From a checkpoint of a small self-supervised image encoder: 2.06M parameters.
Rows from block 3 of a small self-supervised image encoder, named by matrix and row number. Rows with one number belong to one neuron. Each number is 500 + 50 x the weight over its row's rms, rounded and kept within 0 to 999. All counts start at 0. Numbers have three digits each.
After each neuron's rows are labels from the 100 images, of 14848, where the neuron reaches its largest size: "responds to" is what is common among them. Only what is clearly more common there than usual is listed. The data: retinal OCT scans (Kermany 2017). In brackets: how many of the 100.
# gate: MLP gate (model.blocks.3.mlp.gate.weight, 336x128), inputs 0-127
# fc1: MLP up (model.blocks.3.mlp.fc1.weight, 336x128), inputs 0-127
# fc2: MLP down (model.blocks.3.mlp.fc2.weight, 128x336, transposed), outputs 0-127

gate.57:503491556466583447490441498484515470495519481461504528363548541484509506432571566542476449523534465520495554406527428589477570532420481494433547521453443564514543415474493628462458487516511578513500471517420536530468526496333586494562476565535537535559555466600518555565499459477514444528586562549440540465569387479456504456514544520547504442531462481495484544478508482508521571589510
fc1.57:483531500644533520510466441469463542551510479477480563507495466590604477549544553475468501490485450439445564529456495485584554419472521504502457456476557440438495508451540435525451480536534582464601612542449549471450466488357527539513544468517503498520425525512377434470519509500552440567562463516476448533604469474445487555485424507490528541454548427512504409505576505459537519472381
fc2.57:470464421544458527495495492505455462418593489565451466560583516557495443393549543515482435392491566481464464437484541458490466530496587524560453423484527446418484542505418476535476512466403456468471542457601493473474472550543407436490497470531393509504459552508427501536468612363499509504496391564569573459570463495481487478472460443487479529517507500455500492522502519408574448431530
responds to: finding: normal (87)

gate.17:494470463464542483549569474448509541566496308365460430482514530468545512522507394468534501487496422506561491549548506526440577515475476533490436477507484432451488406458633608452507512554479480427463522543474527435501516456512482549526519431522533529513477455467456525468579476580538506527533547486449490509433492529515512568454482437524561399453506542594561501555637541491461484507533
fc1.17:488431460476576399552476570490493426542515408472586357445421484475435465448541492414532549558504488531516504629537536519446522574458481577495510473467517452559457408448545491428528541466483488496521452461575556478543576479476423546569485538496517582540538494468591451494509460598477532529573542507521433513442504509515487507495521488514531414495501508587475499471645514530542511555578
fc2.17:428504547508544511450468582509531471553500593465521508416392530414539533598402596483550504499514517515529463521551460442472519524488452552454555459568426462493560534543587567505469531486475541455421529502439429545408576550500433529403474511523447414562510483497559569464488498529456486450529524557494519561471522530471403469466501497594493436627500401499484539511421448486487581498545
responds to: finding: choroidal neovascularization (81)

gate.165:565575548461574537547563503538600627528474478422511548536465452438581501497481569606495446410582519528525537458520536493578520439484448429485519463511542440434499529468497539574452436397569538463430528498503522477446585535451520477397501512494556509487487541475548408492529565448545549501531389535464564475532601523473425576551413480471555499488506502512430473440499462470442481509506
fc1.165:438534544461473426532455529504474453523485527396534419462623560465406489509533478519527543519462575493589547558424484449547539424543457592533451549518483480496470549492526454451537553479535586507562481484558428530566486604530436578581462496574491423468512443487468574471493401600457455497480592461497477479486408459523526515518517543494547475462574478505588511562582523580517523461568
fc2.165:508460610421495484520544573518459418421511494463407497521504432532516620548487558479416505530449504522521449559552466556518546488543456495563493542498579465416493606461447539546502445551553529578525537509439566543456636496464450525534544538496519513510452490512590515488433496429473517513425359484461530555484474422491526521462529425549518556510491521429463596431431465541476570552515
responds to: finding: choroidal neovascularization (65)

gate.328:400505521463591358456448459609476449556510495522514527508542466572483667411440497491545540457565516527482574475449423519502475433565482524521513427425495508495449446548493492549520498548442461519483519443505487557526535534575445504502554494510471501484471456573561456488424426526524549481426459442585474484438425476454516425500651458455446521469520489458479473576501512477465484583531
fc1.328:612505467582429598512553490405563470452519506408496451473415536445513358587537509501430432503491534437453457551551529529473506539463524440440489502559515469517562567442453501528458476439535536469504453575488491493441459477389564496512435492516509497560549576469472538566536589473513471493591555570372518487530581528546468569494392517520529525559469520504540491447533525527509505441455
fc2.328:509530459391516482513469507516532450606490491490463541542534600591444538441518498505510432527432485543484504554515504519445507524439494475501445535424548537496409657533429562544544518525459527553491570436529538533476478499514443504434574482531412487600556576478540496408455541455506437522396446550514459446412513568522411529456482444491619449452534442477522471518454545566468544561517
responds to: finding: normal (83)

gate.271:471519509580518569508439438457472572443531398491512560503541660509511454485463562558420476468413505427470547498507528506507526498560433463511454547570548538573574545534417518487455571469629473488559481491626544506445438508467518533445464517480534451493556464507487539546412492547485480478446559504563486473547510501534455564487505541485476443489512414481612459626525413553498489567495
fc1.271:495444449462474446427562445510594429507434575507521485533525371529492583487575512505518496548567524589479490530415482409500526516485514511550552519540429473465471559522639480496498522494509539565458544579437529589457504520558433478515575527482443504647489437500533494421561502496513505509478572475478562573530437467432522518475442518516485547530460595545443591414442485547444531532450
fc2.271:512521490456614507509503492490507622508516615463545494519453526492586484417541447477500494534473489504527570504533428556530525458613472586420510463486504531548538497421534581504494493519494571517434551447501465361565487439466442560639513515472482565411509555523607457448567470555479469452524500556467513453541528524494484583517399556494511563532456573528482523386495499510462490459549
responds to: finding: normal (78)

gate.333:471519516489554410507532413475506445611608514399490535479529485521566527539615494540555507569482497506511467552457502484540490488522522526503511561484514432455508492527508502422490491560528591441473515510571470462383442578387507519511444565470529494493519475538466487463504475487504365547497514468468535372498482598527479546528542592537624559523533494521532494419446453529421607500576
fc1.333:482492474536494539574478430497490461603542450449488500475475501412445419506499483427442413563514627547543508524502564454442430557526538536506448519506585447646528457491512477535535471470497426572515498539505415539506554453578527569570442465470461464526565541452462544564525505499445635555481449495445542539508503475463550560489385494420390542550538501446510515515553545453496486432515
fc2.333:491484448437512447481444542533592489506491515441510558399528509459474514554453628494497557394499549454465478549587462490583476495505468503463549510517493478471560408511496385516544451457576357491573543521519515621390530462430491450492362510475508528494604508548530448542538505531513537452553502509505587515529455449506494497555449467553491557557431466580470482533548473543437504502460
responds to: finding: choroidal neovascularization (59)

gate.39:486539472541437419445505497459629586535436424414469511532432474502612508494541546419533479492528474494518476424457529423536486507416421516535559517492433402461455455476519417488486480463509513470445562391561425432523530559496431481460465426482564423535509469560434522476530528427445576524581450498452498534445554542516459546536445567462509538528446611549430539529518493567526481537511
fc1.39:479529531529567566489499524477448430470449515467604474494556508443454539435544553573478561417453482443504478427460560626632560512484493573500465413511446437384537457522440465547528540451502523527543403571440542488465476532434555483493592607546491547545439565475520439473473517543546516550487546500524449407538474544564555558508506531547420482515511443436485456444455581466503488518492
fc2.39:425465484462491545464575398495536493520475471565548453567545523428615533475514549558500449474474550340447451520428464493502480497516524515500476566632429424517495427490550453510467511470536413522540541469506553442568506555553561508458544437529414410509579413452478509499525525581512498552561492488524401465504449512543500442490497566499518475492572468460557452554549496475449611458431
responds to: finding: choroidal neovascularization (60)

gate.329:524464438543492458594576607515551526455619438596498509526478404543471463485485597534491439536533591518496534460545438536521511461496516500554519552553413515527479506447508455435476530530457556526558497489515549569480570401530464539480422554446403483446613450538484505532537550448535534539453539535430561529437571538488431492486477492512453461496364515521559510559390491470433463502465
fc1.329:491498491458626420455480409575506431515560560468526422518499463519577506461448450521461536519497541518513413479463631426577497492468472470488561473428511547450553501624492506496504541508514505535576452474540403487442455488506451560549498511511502561508460445403479502468421565393456529470598541546571571454529512486492481500499484568482397519535630508457497523467600522515543475567482
fc2.329:416471477504585495497371545485544507565547446501517482510515522542475489463448578491513518504475531521507468600499432522470514602501545584467459435477559511507568478477385513441504481534451501465466504599608479556499479486432544514558517475438454474512582487566509585425675482490444420548491497506510537483524530498473457480538444507515446537458597471636494428503480410420483555506483
responds to: finding: choroidal neovascularization (69)

gate.302:483432397515482474536560506464493472438521517541491446567555438507372462577455501451540517524492520546472531546485497537460548476530500520532479577512517458662565480536465387500568471437403521635476523461476470488455510507498508539507520449464469389485540451518515466427507466579471479501504392469604423440527438538454532495404546534528405504450514538455473572527577495536569449494515
fc1.302:554517558459472495448472451559487505466517462457462543491359487468622535519557481547425453434536495432505424450508492461569463490517533450429490477457521525414362536510547591534471510559583456397483467482498490515506477498416478459487453532458502554511432539519411548561521565441557441506503514545437475552433604451495458510580448449530596544526478460454489470516407490456450600492453
fc2.302:538440429468557548471533465470413511445496516604500464501406549534421423487362490470538523513493447467491491512563424473479555559477442416535485567521549395605502491559541549475517472459540573559517523492447535549409463511489478504514638498548516526510448548558553487373518509522502513512504510469540487529490536532516510527440471521614451484475417489413515604463428545491433475579463
responds to: finding: normal (93)

gate.218:506443452465517530521469523424509534484553505519515627450539459507523465480505597420516357541558531517515530523549531477432507479494410548481455499371547448533554489578441499544512495504584535604548510487521531483466523500553522493439407458489450415480475544459525543521419452528513577536606502598409595580446524539511476500474494528473493479588495543549500541444565605449430542503520
fc1.218:481529527518562494549463454534518446423541524414538473451480549421537422491496488534480500510447489547463504536463603524551494468521493567503591484575486482438530539433583467578514537428538491524499431568514565521407519479381442501428540558534465504514476444562601541540560565484464576532451517516592495542577476513439461539526352515534470517453479511495513424573474397529598465576546
fc2.218:489445582537497505532483474578494530416506479433576561555505458407409577439495502446506470416571558490481387489465472422500495484571483498506417468483572577550518496512484465500518499508569554512507438544534453605476589444544499522465396507531509470496512496556458552468543476492519443516536548501420524568507413456530474411598610558473503639492430535559519538510404478514465550520505
responds to: finding: normal (89)

gate.134:539557471449515561503565506542586596480541434483536582536415496439578450534459539587467461464532473567537540526508511389486565401457487414445472505558512429511516434537568543546436477466520519451518516422499512521391517536487500478413496553482559598472434567478520459511504584502530502451573358545464554533551614545482445533498434457492523539548481490492436522431481451486441536494528
fc1.134:590498484507514540471517514519461483453515537562421501485410416453480524519471554467456470501542460477409477480585521579480452553471520474511568476538454508394493507462517531441428498513460397525500505523427610523411486361510530376441526503420511574494540516467509482512464537314502511430496419427496538511512526422514526497552523418450477480500487555484457527492410474413513479557455
fc2.134:502523449538491483491513482489513554633518550581578486470475598491508424469499398483607506444534517475478522445490505421502452453477556517417530474468461492581528364510615425487446475454473486437476504394478425508487391506470514461540497487506465544501463568494492443512496553554568430484565594534516452429526543595593518456581477546509427501529481497562486434522585499431505465476545
responds to: finding: choroidal neovascularization (59)

gate.85:451520478452481489430421379507565441496489492575534473388469445492486555403431580473521502583465557480534398435524518420524549460513451547449564506474544508521470509518471547506484526556466379469538514472486488477522459517464531504447550501537545541595458611486550456416473376501492574476417535398509582517477494615523541406562518517511458521528510452482490432470507490444443554492531
fc1.85:546453467521556430598564569552445503534536477455526480645554491597508471568617412530448460458509418561499552525472511534461484563470529480552459509506484541414519476537533503425546499532511595493496500492517471479485511457543480532579536500441493411427566399520431549500515604476485399527585430572508435474561528399456454528460458474462567478502530573536463503491545521543555466549462
fc2.85:455544478370548473494492451538509455534477417512448495520518456468452502400487437538532495444571484548610485525487470513489466560417406489466414547489504547499416540568403466576551543527465470603483553472499474569442492444481548606461594483536485500569525595543549529476376502507561476500399467490520448520467518554502493510553461485481563480440580409461576472567547473461464465483475
responds to: finding: normal (93)

gate.209:539512412511589565509461510486537588476520495538473539409445483528435379533550652402469544484525545471527483535455526444409497509437520580468457470497506459538527478528510462530497522587460503459542493512522525589461563501420524471400507532445496550467464650520505498511487450478531654566441504537468516588540551593466517479445583441565511534492485479463469485481519505452456508553453
fc1.209:486479562521469447437455453571457514613456485482545418587473484628483554514501477572546505529586503481527499381482394469504562538502529527512458457477450571491490520547461531490533474508477504425544539474459365529535484579533467531526577538518450533493490568503545476467441374554509524498508474441436474415514463496440540394489589509476388511487521472523447549491558557584437504450428
fc2.209:479498471569438478508560586491511563517486451502518486508453576534529480530501577625530556547529461484487495485561417551422455504467511505473497617614483433509463543537499586501466543477489457474467502528521598551535442492539478558472541505577434516509493597460607418533387618507526512538474440520565492503434474598541484557420446492526546457466460457473460441647517501473503543524482
responds to: finding: choroidal neovascularization (65)

gate.89:454557495502559425480446479521453417450437531465535551364441470562447494482526563471496517471485550457427486534619478505448520464544475560469514489458426619467511480406456493508569614552555516471481559500511420533430578444505491545574595471460515497478572446538539558554477474468456535483489516455603569526523470518590428535502490498491562534496549494429516413512574489596438464531454
fc1.89:516562462595624509476501458508534491523472524401506545400468493599498474539560661498530529488490554445431496594604476460507496512506566526464552503434388585460521481486489524559569549531573522455493537493544463469458509473465500539489606471538476461465503542494566565478487474540473545430552510473566571545572437475544395498509487549492516527491584482515517377508513494542463464602522
fc2.89:534558451448493491530483488495533452628417454532394446496462511498425539592507493461581520501461481549515427506530492496418484474395504572466387449587480541491484504490489433423430485431381450440407480500560444559496413561524534433445518508514498521487536514438505541490490481425553572491497402481509432437495542499476530510470500430613464514504515501500520473596534530504631457495529
responds to: finding: choroidal neovascularization (76)

gate.125:528489661517509522523472476588498485527548476599519480523430524515417495467452503514474545519470616522518511420486534485541419543502513572501456565483603579603507480514383396467560436508531550502442493561459475493495462502518517498454465618458423475553459491485565508528487442464473451456456505484471500485459435527470490498531486434495367576446525528539455616474494465620461532516536
fc1.125:459480575406480528483447457596506465535580479490526489516400476486458432488458522472521548524501611481513461528530477492475396497520501538464445499556579525567513523534454378508534487437547587538497455497478443480496499471528455594533515554474472480538481475469545479547515494623521496436495398504532389462500432535458530486471426487554408539463599497553519612441540474654551468561510
fc2.125:452538416457495523555582431402520455533519452503469529547571528405539508537600397626419438415454443477459524459457560526520506463511519529439475529480459502409507522495533435532426560482414417472530520460548562484558475510562531458493505465522611510531503503463475459477507463450526582573477458518517424446499489487544541484503468485483487517489555408442492467483563552387550462391594
responds to: finding: normal (86)

gate.183:507498448437444560514520430449471498527580477592466488422507487532517483449519527501434488578401580495555507466584510521499540483474492600538530529493546529533454508458542512460466509576433392426469546480538529494511441519485522498512441502521475546569434579471437500480507380494430502516409453395583575441425508614509573421546543484592496479549494421549504553471461487453408576464533
fc1.183:525535534533460534456497463384474417484552474494471521431461556400478494465474563494472517569443541449460515551583474559537480505490500518478527471505520471585518573444481437503446542430445399543476499566552582571497454565487581416509457508512485573562422559527486455547468412491477537462424525449504603458352463524525613475504517479551483501532469400476496537469454523400455539460570
fc2.183:580516495571447512495486498496502554457519582473466540490467543507601520637536600439526455525498504450418524525574521475467540417580609468558622435536422518506597445414605479446480473490579508416544484542508541464477550538529394427502400517463524542439503452472568523546504501475411489478527525493499506503531457409588497469445551530513458493566458572518451499484472524505533513530507
responds to: finding: normal (88)

gate.4:431510471449467485426418409521597448476469501552512461413476440505463579404410573458561512551489558498548441430502505421526542475518447552467562511449540506519456488530473544515502534567458400487532521474491478496521476522482512524462580489524543537582442588486558452415476399507507606464424525417499554533436451615513529392565542541495423541523535444489473431481492496427438541497520
fc1.4:414541516467462555393419436477574474463460508535481508368457478440473562426393592453572559515492573471524462467500485460532519441538463527441535513472522476574449506490472504584480521508495410516495518496497514528512489547477513495437519485554502584555428576488570445469469398523535628464426541444509552540422460608553533440549574539512417550502487416453522481497474487436435539478518
fc2.4:535459517626463535507526507448486536476527552518522487465455506499560479605484525443498500524426506406391510490531557457522533469557577497515574444514486437488546435432561555417464447467553531423521458526499518432564505561527459372570408478461561495437464381481436478524605494499433520499586539494460567502559472469486560492457536540529404516545421588523429523443481494552560546486531
responds to: finding: normal (91)

gate.127:499562502497500485453467463506451475551549410460528561474459544531464487483514565518434481569407608461463478477474447515532547546463503627510529513452520454509547601504458588471481472463473381482558446566495501559543416555516556372532559498526483540544442455542467458568484419505393519538477529477477580458421520581582553480553560449523451567481524510472493475577464528374470518517556
fc1.127:531533511470471555483499518469465440459613462576516597488508492458498497524496512470512525563457547526461529462474530537568567538484467478463570586443565496601503580494495487452488492488421384492525499482487536522413418540541485443507477536531473575524416503486461433548485458472355608504503518440643570469433519528538549531476512519578426579543475483449555551465458512576457545556608
fc2.127:583537487605496509501498417491592558440464570547439490496497451520540506522536563394516462486463569402402511550559554480456526481554621449510549471544436520524600413473576510439416452487557513441531437563439519449503478521497433415524425494429589491447473474472499533528505483516394459447553529493471490533607475460570503468465541501496437482541461496495532486446382455459501518537509
responds to: finding: normal (87)

gate.234:586490610459558627441591466567530543452555533442492550362446476415432464514447577544515467525447569437468511549515512588498424434524458584418481549505517503526527543466467441556504524572530505581440551539475509537452497477507486595470493540442535549472528477467488540508594503557494568432468468490547576493469522560585484505444428557480549578521554490454505557510574504500521556500477
fc1.234:450498333528486477620459447466395455544535458533498476546553561534539532485459471407483516441602515519562528519489457456496534515437510492551517453458448530474520451535553526522477475439446452389559426462537629342539452549515495470455518484499495472476473520508443417544500524475461475576458508472578430463467576498414474439511508501517479393564438471547496540516537473431507526522510
fc2.234:473445455480477449478422479539454536418471596529445494451480420517478480458485519397543417588578600514470506497528510487542505471540520469499624457465570525533473435487534461424528457537555478516573555556462519552508554506610546501513491522476413500541486409483441520536600575537429484417504650521444521541593463481511471437533557603460489521531489468517527478531432460569481522560484
responds to: finding: choroidal neovascularization (73)

gate.110:475511531548513514530493443464471561454548551399459578377471518454483435541587613429382456496504506484504514531445400572333492489483429547417474479471540452522505524464552502510430472525470449479565450566578519506435555502391459489427473467461487448545439532440545500483530454512522580550469432498437449563494532488489500511493563536564501454490525501452522453444549482496412566556504
fc1.110:518493511501538527544567526510500478458559504479500538432507553403506449515488443452433463480438478525468519607482579599556445503510504507491526576524506382494577474479523430538474515430547485567482433536510583498402479436449529461450446460531507468462463408486548549597566646490481508542511526612554488600508506492494473594473364498469557456486496551483563486499455465503592493541572
fc2.110:479490599479530534462510491559500458466495555442440579530503483436396544482496480472473475428518507502497556474451535395569585518569500500510502416415528508483564460471502436476512460525509529495537520504530433535430547547513526414549384470514577506496575421515394507566650481429427572476515634497450516559546493402447492470580552533523487589458472528513506519454433459539466529532500
responds to: finding: choroidal neovascularization (70)

gate.133:429545470437469523479477425483520515499485500521504641537467525561511476510538571494495486450453552528631501492464526470439521522498592567471467571429466448531481573492544499537486471434467514507511589505534524512442566456418426523465479450597548504472540497608453567404535532580450597524557465449533484511518562587479555569475447588547420489536516525518542531521567412623533500446473
fc1.133:487445488466461589503437429512479517450506460493470567518395502455525416512485457498490543379432528614567572583474569520521470471502514576423498428484524516445415538566528403462461468382483486514493453511610479474383512521526482484486528456580581513450496473505431462515520573391387507517539449506486523481458588533447516542454464575543474520522565548527531541539570490473544480523526
fc2.133:508465532494482524502538457580531515518496489455476526559533429570525595501536516386582460519490506488423465524548537542503534519493444494569444518458566546453482449509533526441446459617548503576473497504538552474404497470548539469455514469516435371535514433495569619576632527504480472554517585442593509527481474412499417518448505530501531512442417554553584531532471383546451527508514
responds to: finding: choroidal neovascularization (62)

gate.32:567488498500487492443467542477489564537419492446439495466574455452490505532463474485516491509464446518492460398543493499610584433484513523516514465488469545473493536499456546506473359479594470468493543566435536487422542395421464417388518526551469533500403605486433560466494436391472582449539531501459547553441492505526486582497586484528583500464490549529466442457424539567485541417453
fc1.32:499503466489511437459407479602494449568538485653520507520521522593419489516469521491588572496469492526523491481423492460452490515499434444532498434566613591468573554494541447489446506498542439531504484462555398467459525417587381559491514461468434480417525492530523612463502446545501473493510500422452527535566454436517558537571522464570453539516568479585432535501559478527532491542494
fc2.32:602444554499510403406467466500483475491504512460519452412488526601472500573493473438538507493540495555492499609522456486540540596424424476493434524505564501511487479482473644463517498561593518452462534553401420486513498534493533557540582525450447467491494558497556527370555513417428493502477445521502541412516505547431536445475511501508533433476521588465542564461459576590538504566541
responds to: finding: normal (78)

gate.46:483470514452605507514490547529523483539528519524517591477469452453463374481525550479473506541553499547596495574466556410468618494434450525514472329503511463429556521464542460540569523543451624553520541490546528585483562519432397467481567502480548464502538506545418513579475456477537561470447431504457559534574520494457488499514515444573561556514524515549447468466425472437441560513489
fc1.46:485543579486473491545556538429495551424484490425498505628476512452452546489499494539515497494422581453466514458565457476625440502420547481494463631554468566560542381454468513458399461558509424511532597484525507464479505470493496519579426618511450477481444495581586502461537495390456537550515395475513493389494474541518546461507514508451400479486468535481512537460485484497512490491540
fc2.46:489504434551497517507531502561456537475462499445496393537437488553484523482476564480557509469490518445521460485536422447502437521555553422480542595486462574499477432583509474451480418527502453464397491580467522499525432520470506465441449555523437406516529545497595446482515469447513476551366602557514375552447468458570501536518541483535511550447398447467533540547496489409440593505399
responds to: finding: choroidal neovascularization (70)

gate.148:488570468561552522546495523527484560463513512539439486557537519502515460479516518592520529488351445574494555485461593515470467493455489469575505495469533555513554569496451495534408488384567425507532465593495512420512488413475481560483562438370529504497606418431512456457561528506415593483514454571540455397481402472560533583447522534507502479494550546550540514473576526458530514497501
fc1.148:466479539457481475397464508582522442507488491471534565485475465532500498420498460382505507525625492425545451465585490449502519532509511568484409511554457456414504445546527469458509484597559502512576515424550569568456494489510463447426543603602491527548443517523473463470487488513646522546515561439504547528552514534493502458563469411542445465481426468611457471479468570564497421526438
fc2.148:518468556450591560437481542528447442453410541520498522411425427535519519499476475499532552410451469520526460541473446459509515454548473556506481426498503598527491484531522586460541479557541590520442491467409527466547446538498587529488581556541544393516467634503564518510639423527522436514459410438596544485544545529449490593523512491519471477438458541473532546434463454442532508531497
responds to: finding: normal (83)

gate.143:488475545441524475533492491494491529490453486513577437450503506434499495514478514519427558432529449625556431516469545521512480515521577532560459503418568405461398503434438543636483504470609477518552510478504477459483518517488400564466466353494546627430595448460592467515516543516500474583538555481469443543503569482541511480512457498557566414449501531529501473445558474544520560544535
fc1.143:468442531482484430492471480478445538525403486467531489452515429475366481514470527479431575429484530640466584529459533543630439438467588488506482457407448458537540512510492458468488547525437506567520588585465480508468409568492422596453492480478577564494477424519507534449465516492489480511551528481428538480455540599518510518521568486572524505496503448462492580537627546469494504518425
fc2.143:502444451543486540513437499527578573449527565568425502509595508462490480620481548461519470530511613476489461566460423471439478487548511458569510510491506545430576415577499469555442478435592490508550588524518444461445489446506431531409459440440491440529465469525582459495535592480468474475466420533580425563458466432606456457513540511497421513480464440511509474498494451484541373529515
responds to: finding: choroidal neovascularization (75)

gate.175:477470536546506408478462513519449445507477532365543501522524516349477497477504536516622441495504492548614488518509533518601488582510527556468439428482530463418529514368526486506489475495531556552484588615525546557487473558491488511478455512469465490561487500587555459470536398483472530485472519445440628460424443518466487534548452514407434555487490501500449503397550490537553517475500
fc1.175:583536429453537510544527407571530419576471531552444451478531494494590398541474452436519462561463519531464513470524522478450428511500465538485452511485481453498563510578592528618472469465456460493537431471552476460483517521511514502596472535547508422528541588442528581578582547557546549561557577526513440538566508460487506466519404522463353450521424529510593542494553471536486568516467
fc2.175:539398536570481534459508527563566516512540504464496498379395410539445414461446582515502555424485454472477480540540465566476503501454380552457534424563543487544541485538499528466412555429509450462480401552552471592430509433481477452509484550497494531431572512554497549511481572584486564435498503428481566507586400460419481481501563497483528507455525434586523531517456550478466445520489
responds to: finding: choroidal neovascularization (77)

gate.173:475473569608512495550580550508448504409526470637519558512484544484414440433526570495449484498513556489541553531507485563497390498515544506545421521534494512506450484436502478396472527523489652403454544517471448539480513538521432449492445519501490511431525513595528544506586415441477435585493543426431485530451483519532504514503475460444507476488448433588522449621539436454472460494462
fc1.173:533568519478529447508447438496482467646476652424506520492559465445573512499491462504552532516517457494540383478451557436539681427451485507554587489457509607404509487506468464512537493469473488572572496484483530513491466493490449575480522564484450487598481493495466467474473534506486530441483460489580486452602471463480464514500509527518479559553558517452452482450553596524515472534620
fc2.173:503540543533499455518455532501524569564383480430531478576520558503515485499476471390509557553475563546543577544467449572481435563614596606495458530467524478534498481399542483484499444500536474601521478566538494488570445452548577525504536443535475467546532484561504492454504580477490468559558542480531468433484375437552598454603493545417396541513540555510487577467513531468471529501483
responds to: finding: choroidal neovascularization (85)

gate.287:480515533461599455527495444484437476422481460396474473558464520424452501525516519453549437572447464577534489565486521478607552526451452572469455449480446373514498448497486449467439481533515579499433556547521499451568565447541541415456470498459562418519574471572566549406537504492530533516483535489414540490513500560498466495501454529466477422509441501577535561417560530599384544493564
fc1.287:492565498545588547467488494455556555436466430515462521536533424667485534514451551466504474392555534428484468441478383535464485485465522467510557501464492580480508531482477568436509454568496470433543568436477486457488515500425459527496634530545469443412462547553497548418518499516481525531496469429514465510614482495483544480518509452471515571458545481439379401460522479511453558489391
fc2.287:498604449480410498557476541458505588487528426564500513623460586440522548486570446570452448449490466522484470483536468498440562480448487515550440533409503490401508616447463480492455551495356565521561522466523517496482501522600403555502587452524481502524446557515522442546413528394541487501462473540442438397468540521524513587464457505492531487550531432494483537461538507466518465543551
responds to: finding: choroidal neovascularization (63); finding: diabetic macular edema (28)

gate.185:405507524462590358461451457602478449556505486517513520512537464571483659410444493490553538455570519530490579482450424520513475442553482532524500420427490495497449449540487505553521506552452454524487517454507475557527542533569443508508558496514463506494464454563559459487422415522529567491428468447584480495432416491451508427509660459452445516469517485457483480589510511478458488580524
fc1.185:384498526412562408478453507602445527542488494595501545528586456555481645408461488501579568502512463553547542445445462470515499471537476556557508500444479527492436436553549497467541517564456474513494530433519509497546538527601433498492583504488486510449448424524527458426464409536489538510402451426630481512471420475456535439497624491480478481446532478495455505547463477478488500556535
fc2.185:497461536602485524482531485476461548395521513511534462455466396417550459551486490493498563481569514452518487448489510487565504479566504517516555468575459455498593351478578449453464478463537466433503434565476465462519523503485551486570433512467591511405448426527459505594552458539489568491604566450484546559590484438466595470548520561512383548557466550533484539499546463431529467440477
responds to: finding: normal (88)

gate.249:447505521572544446574477580484517551519517544504460375454459464550541513479558456489472378465476447540528481539407522527542498459454558583471504510365467439510463516492550497486449517449599541521545463514539516512454572436554496493544590555581455439511542568457454476457605545579431597503502510422486589518517509512472492472444429536447547398492476492477539490404513557466530446515422
fc1.249:414469552434493417438496491574403509436485575487484449523453461544483408499502500529577456461391506605552506565478512477493463465465510520492437451388513487515537505567508390516542476497498569500559457483568500568488471492522414460515626568469505456449460461445468551442521540549522486498530502534442388469455541517456443533490516503553489547582552557636525588438515448581537488522488
fc2.249:502467498556562555467391569598490415528486496470427504438456460581510465495410612407560458495510568548569454465557493422491491564481461514513527510544514488518533443455491510482529405510486466436490528532580410474488567498449428552473469542469446436506456450524503548420412575504526515460497479572498491506528498522546440515456531469437520439551417519616432448527481439601465491616457
responds to: finding: choroidal neovascularization (66)

gate.251:434519469475565490623560502539501549491534401454454396438413474482471468490483432469525505541544470484504518505558484542447553456469520513486459411455542484599534461497614539479511476566576480474543473504546531383540586445529522487524451463529481507440505489385484594510525492588495489434585479536523494543445530483534518458500451480455556398522511532538589559514658488476481473552590
fc1.251:489609539550455457449443462452531462449542610492449528568498509490515518468533589530486461577492536491472476475446448526575519513535527475489562556487422541410480563506494444558518508519475530525502564505477411631437466574537499459439449532549490517542460540596559458506448522394459476492451504507433525487530483487474479413398514558477466552560545448387423455508356510490575494491414
fc2.251:507449498517481551511554488486448495520530434482447533446505459600404516429540448537456504446529420472472548499544541612527516494449536447593425545485564551527496437462426515517541396535578457502632472509571567545545468442478486414516527545472483544406532588548498453536530477490546488519506416447586532509471465502468544527552549374529483494349493507549585530483521489569468491505466
responds to: finding: choroidal neovascularization (75)

gate.239:440562462456591471608525426440453451478527535448485588477436536429569521501506573499413455590504438496507471452529445507573584563488420522487517460410472418505505531513538584558606511478509464438518534519475549474426526473432428520495495529553551449518537422516528496535528488446382501560418396515478448505477547526485547514418491517506523420507538453483587533460549544528497601504576
fc1.239:459496541501460523463484497526522515586473466549426393494484405575435556522460515552595524556487555434487463431535455467464496495495528474505445359416512563424519440530530487446444426544538488509586552457510398502517466552587499478475379570469429545460477574504567490561406404546586557490626559514511470498492519484499452449506512485400461562511511521486537483457495480469490552480495
fc2.239:553440379454429502454509528430517452599592444502548436475474495567541510438513534475530457575596460485406474511499415594436468444409424524496440436533443445467482522498599643485481532507478497438466415555560532550509481454460516522543525554415480531532550481519519503500439502506452516483549415530509539441416508572520495521474550488552437421463492529462439527504535606486522540454520
responds to: finding: choroidal neovascularization (75)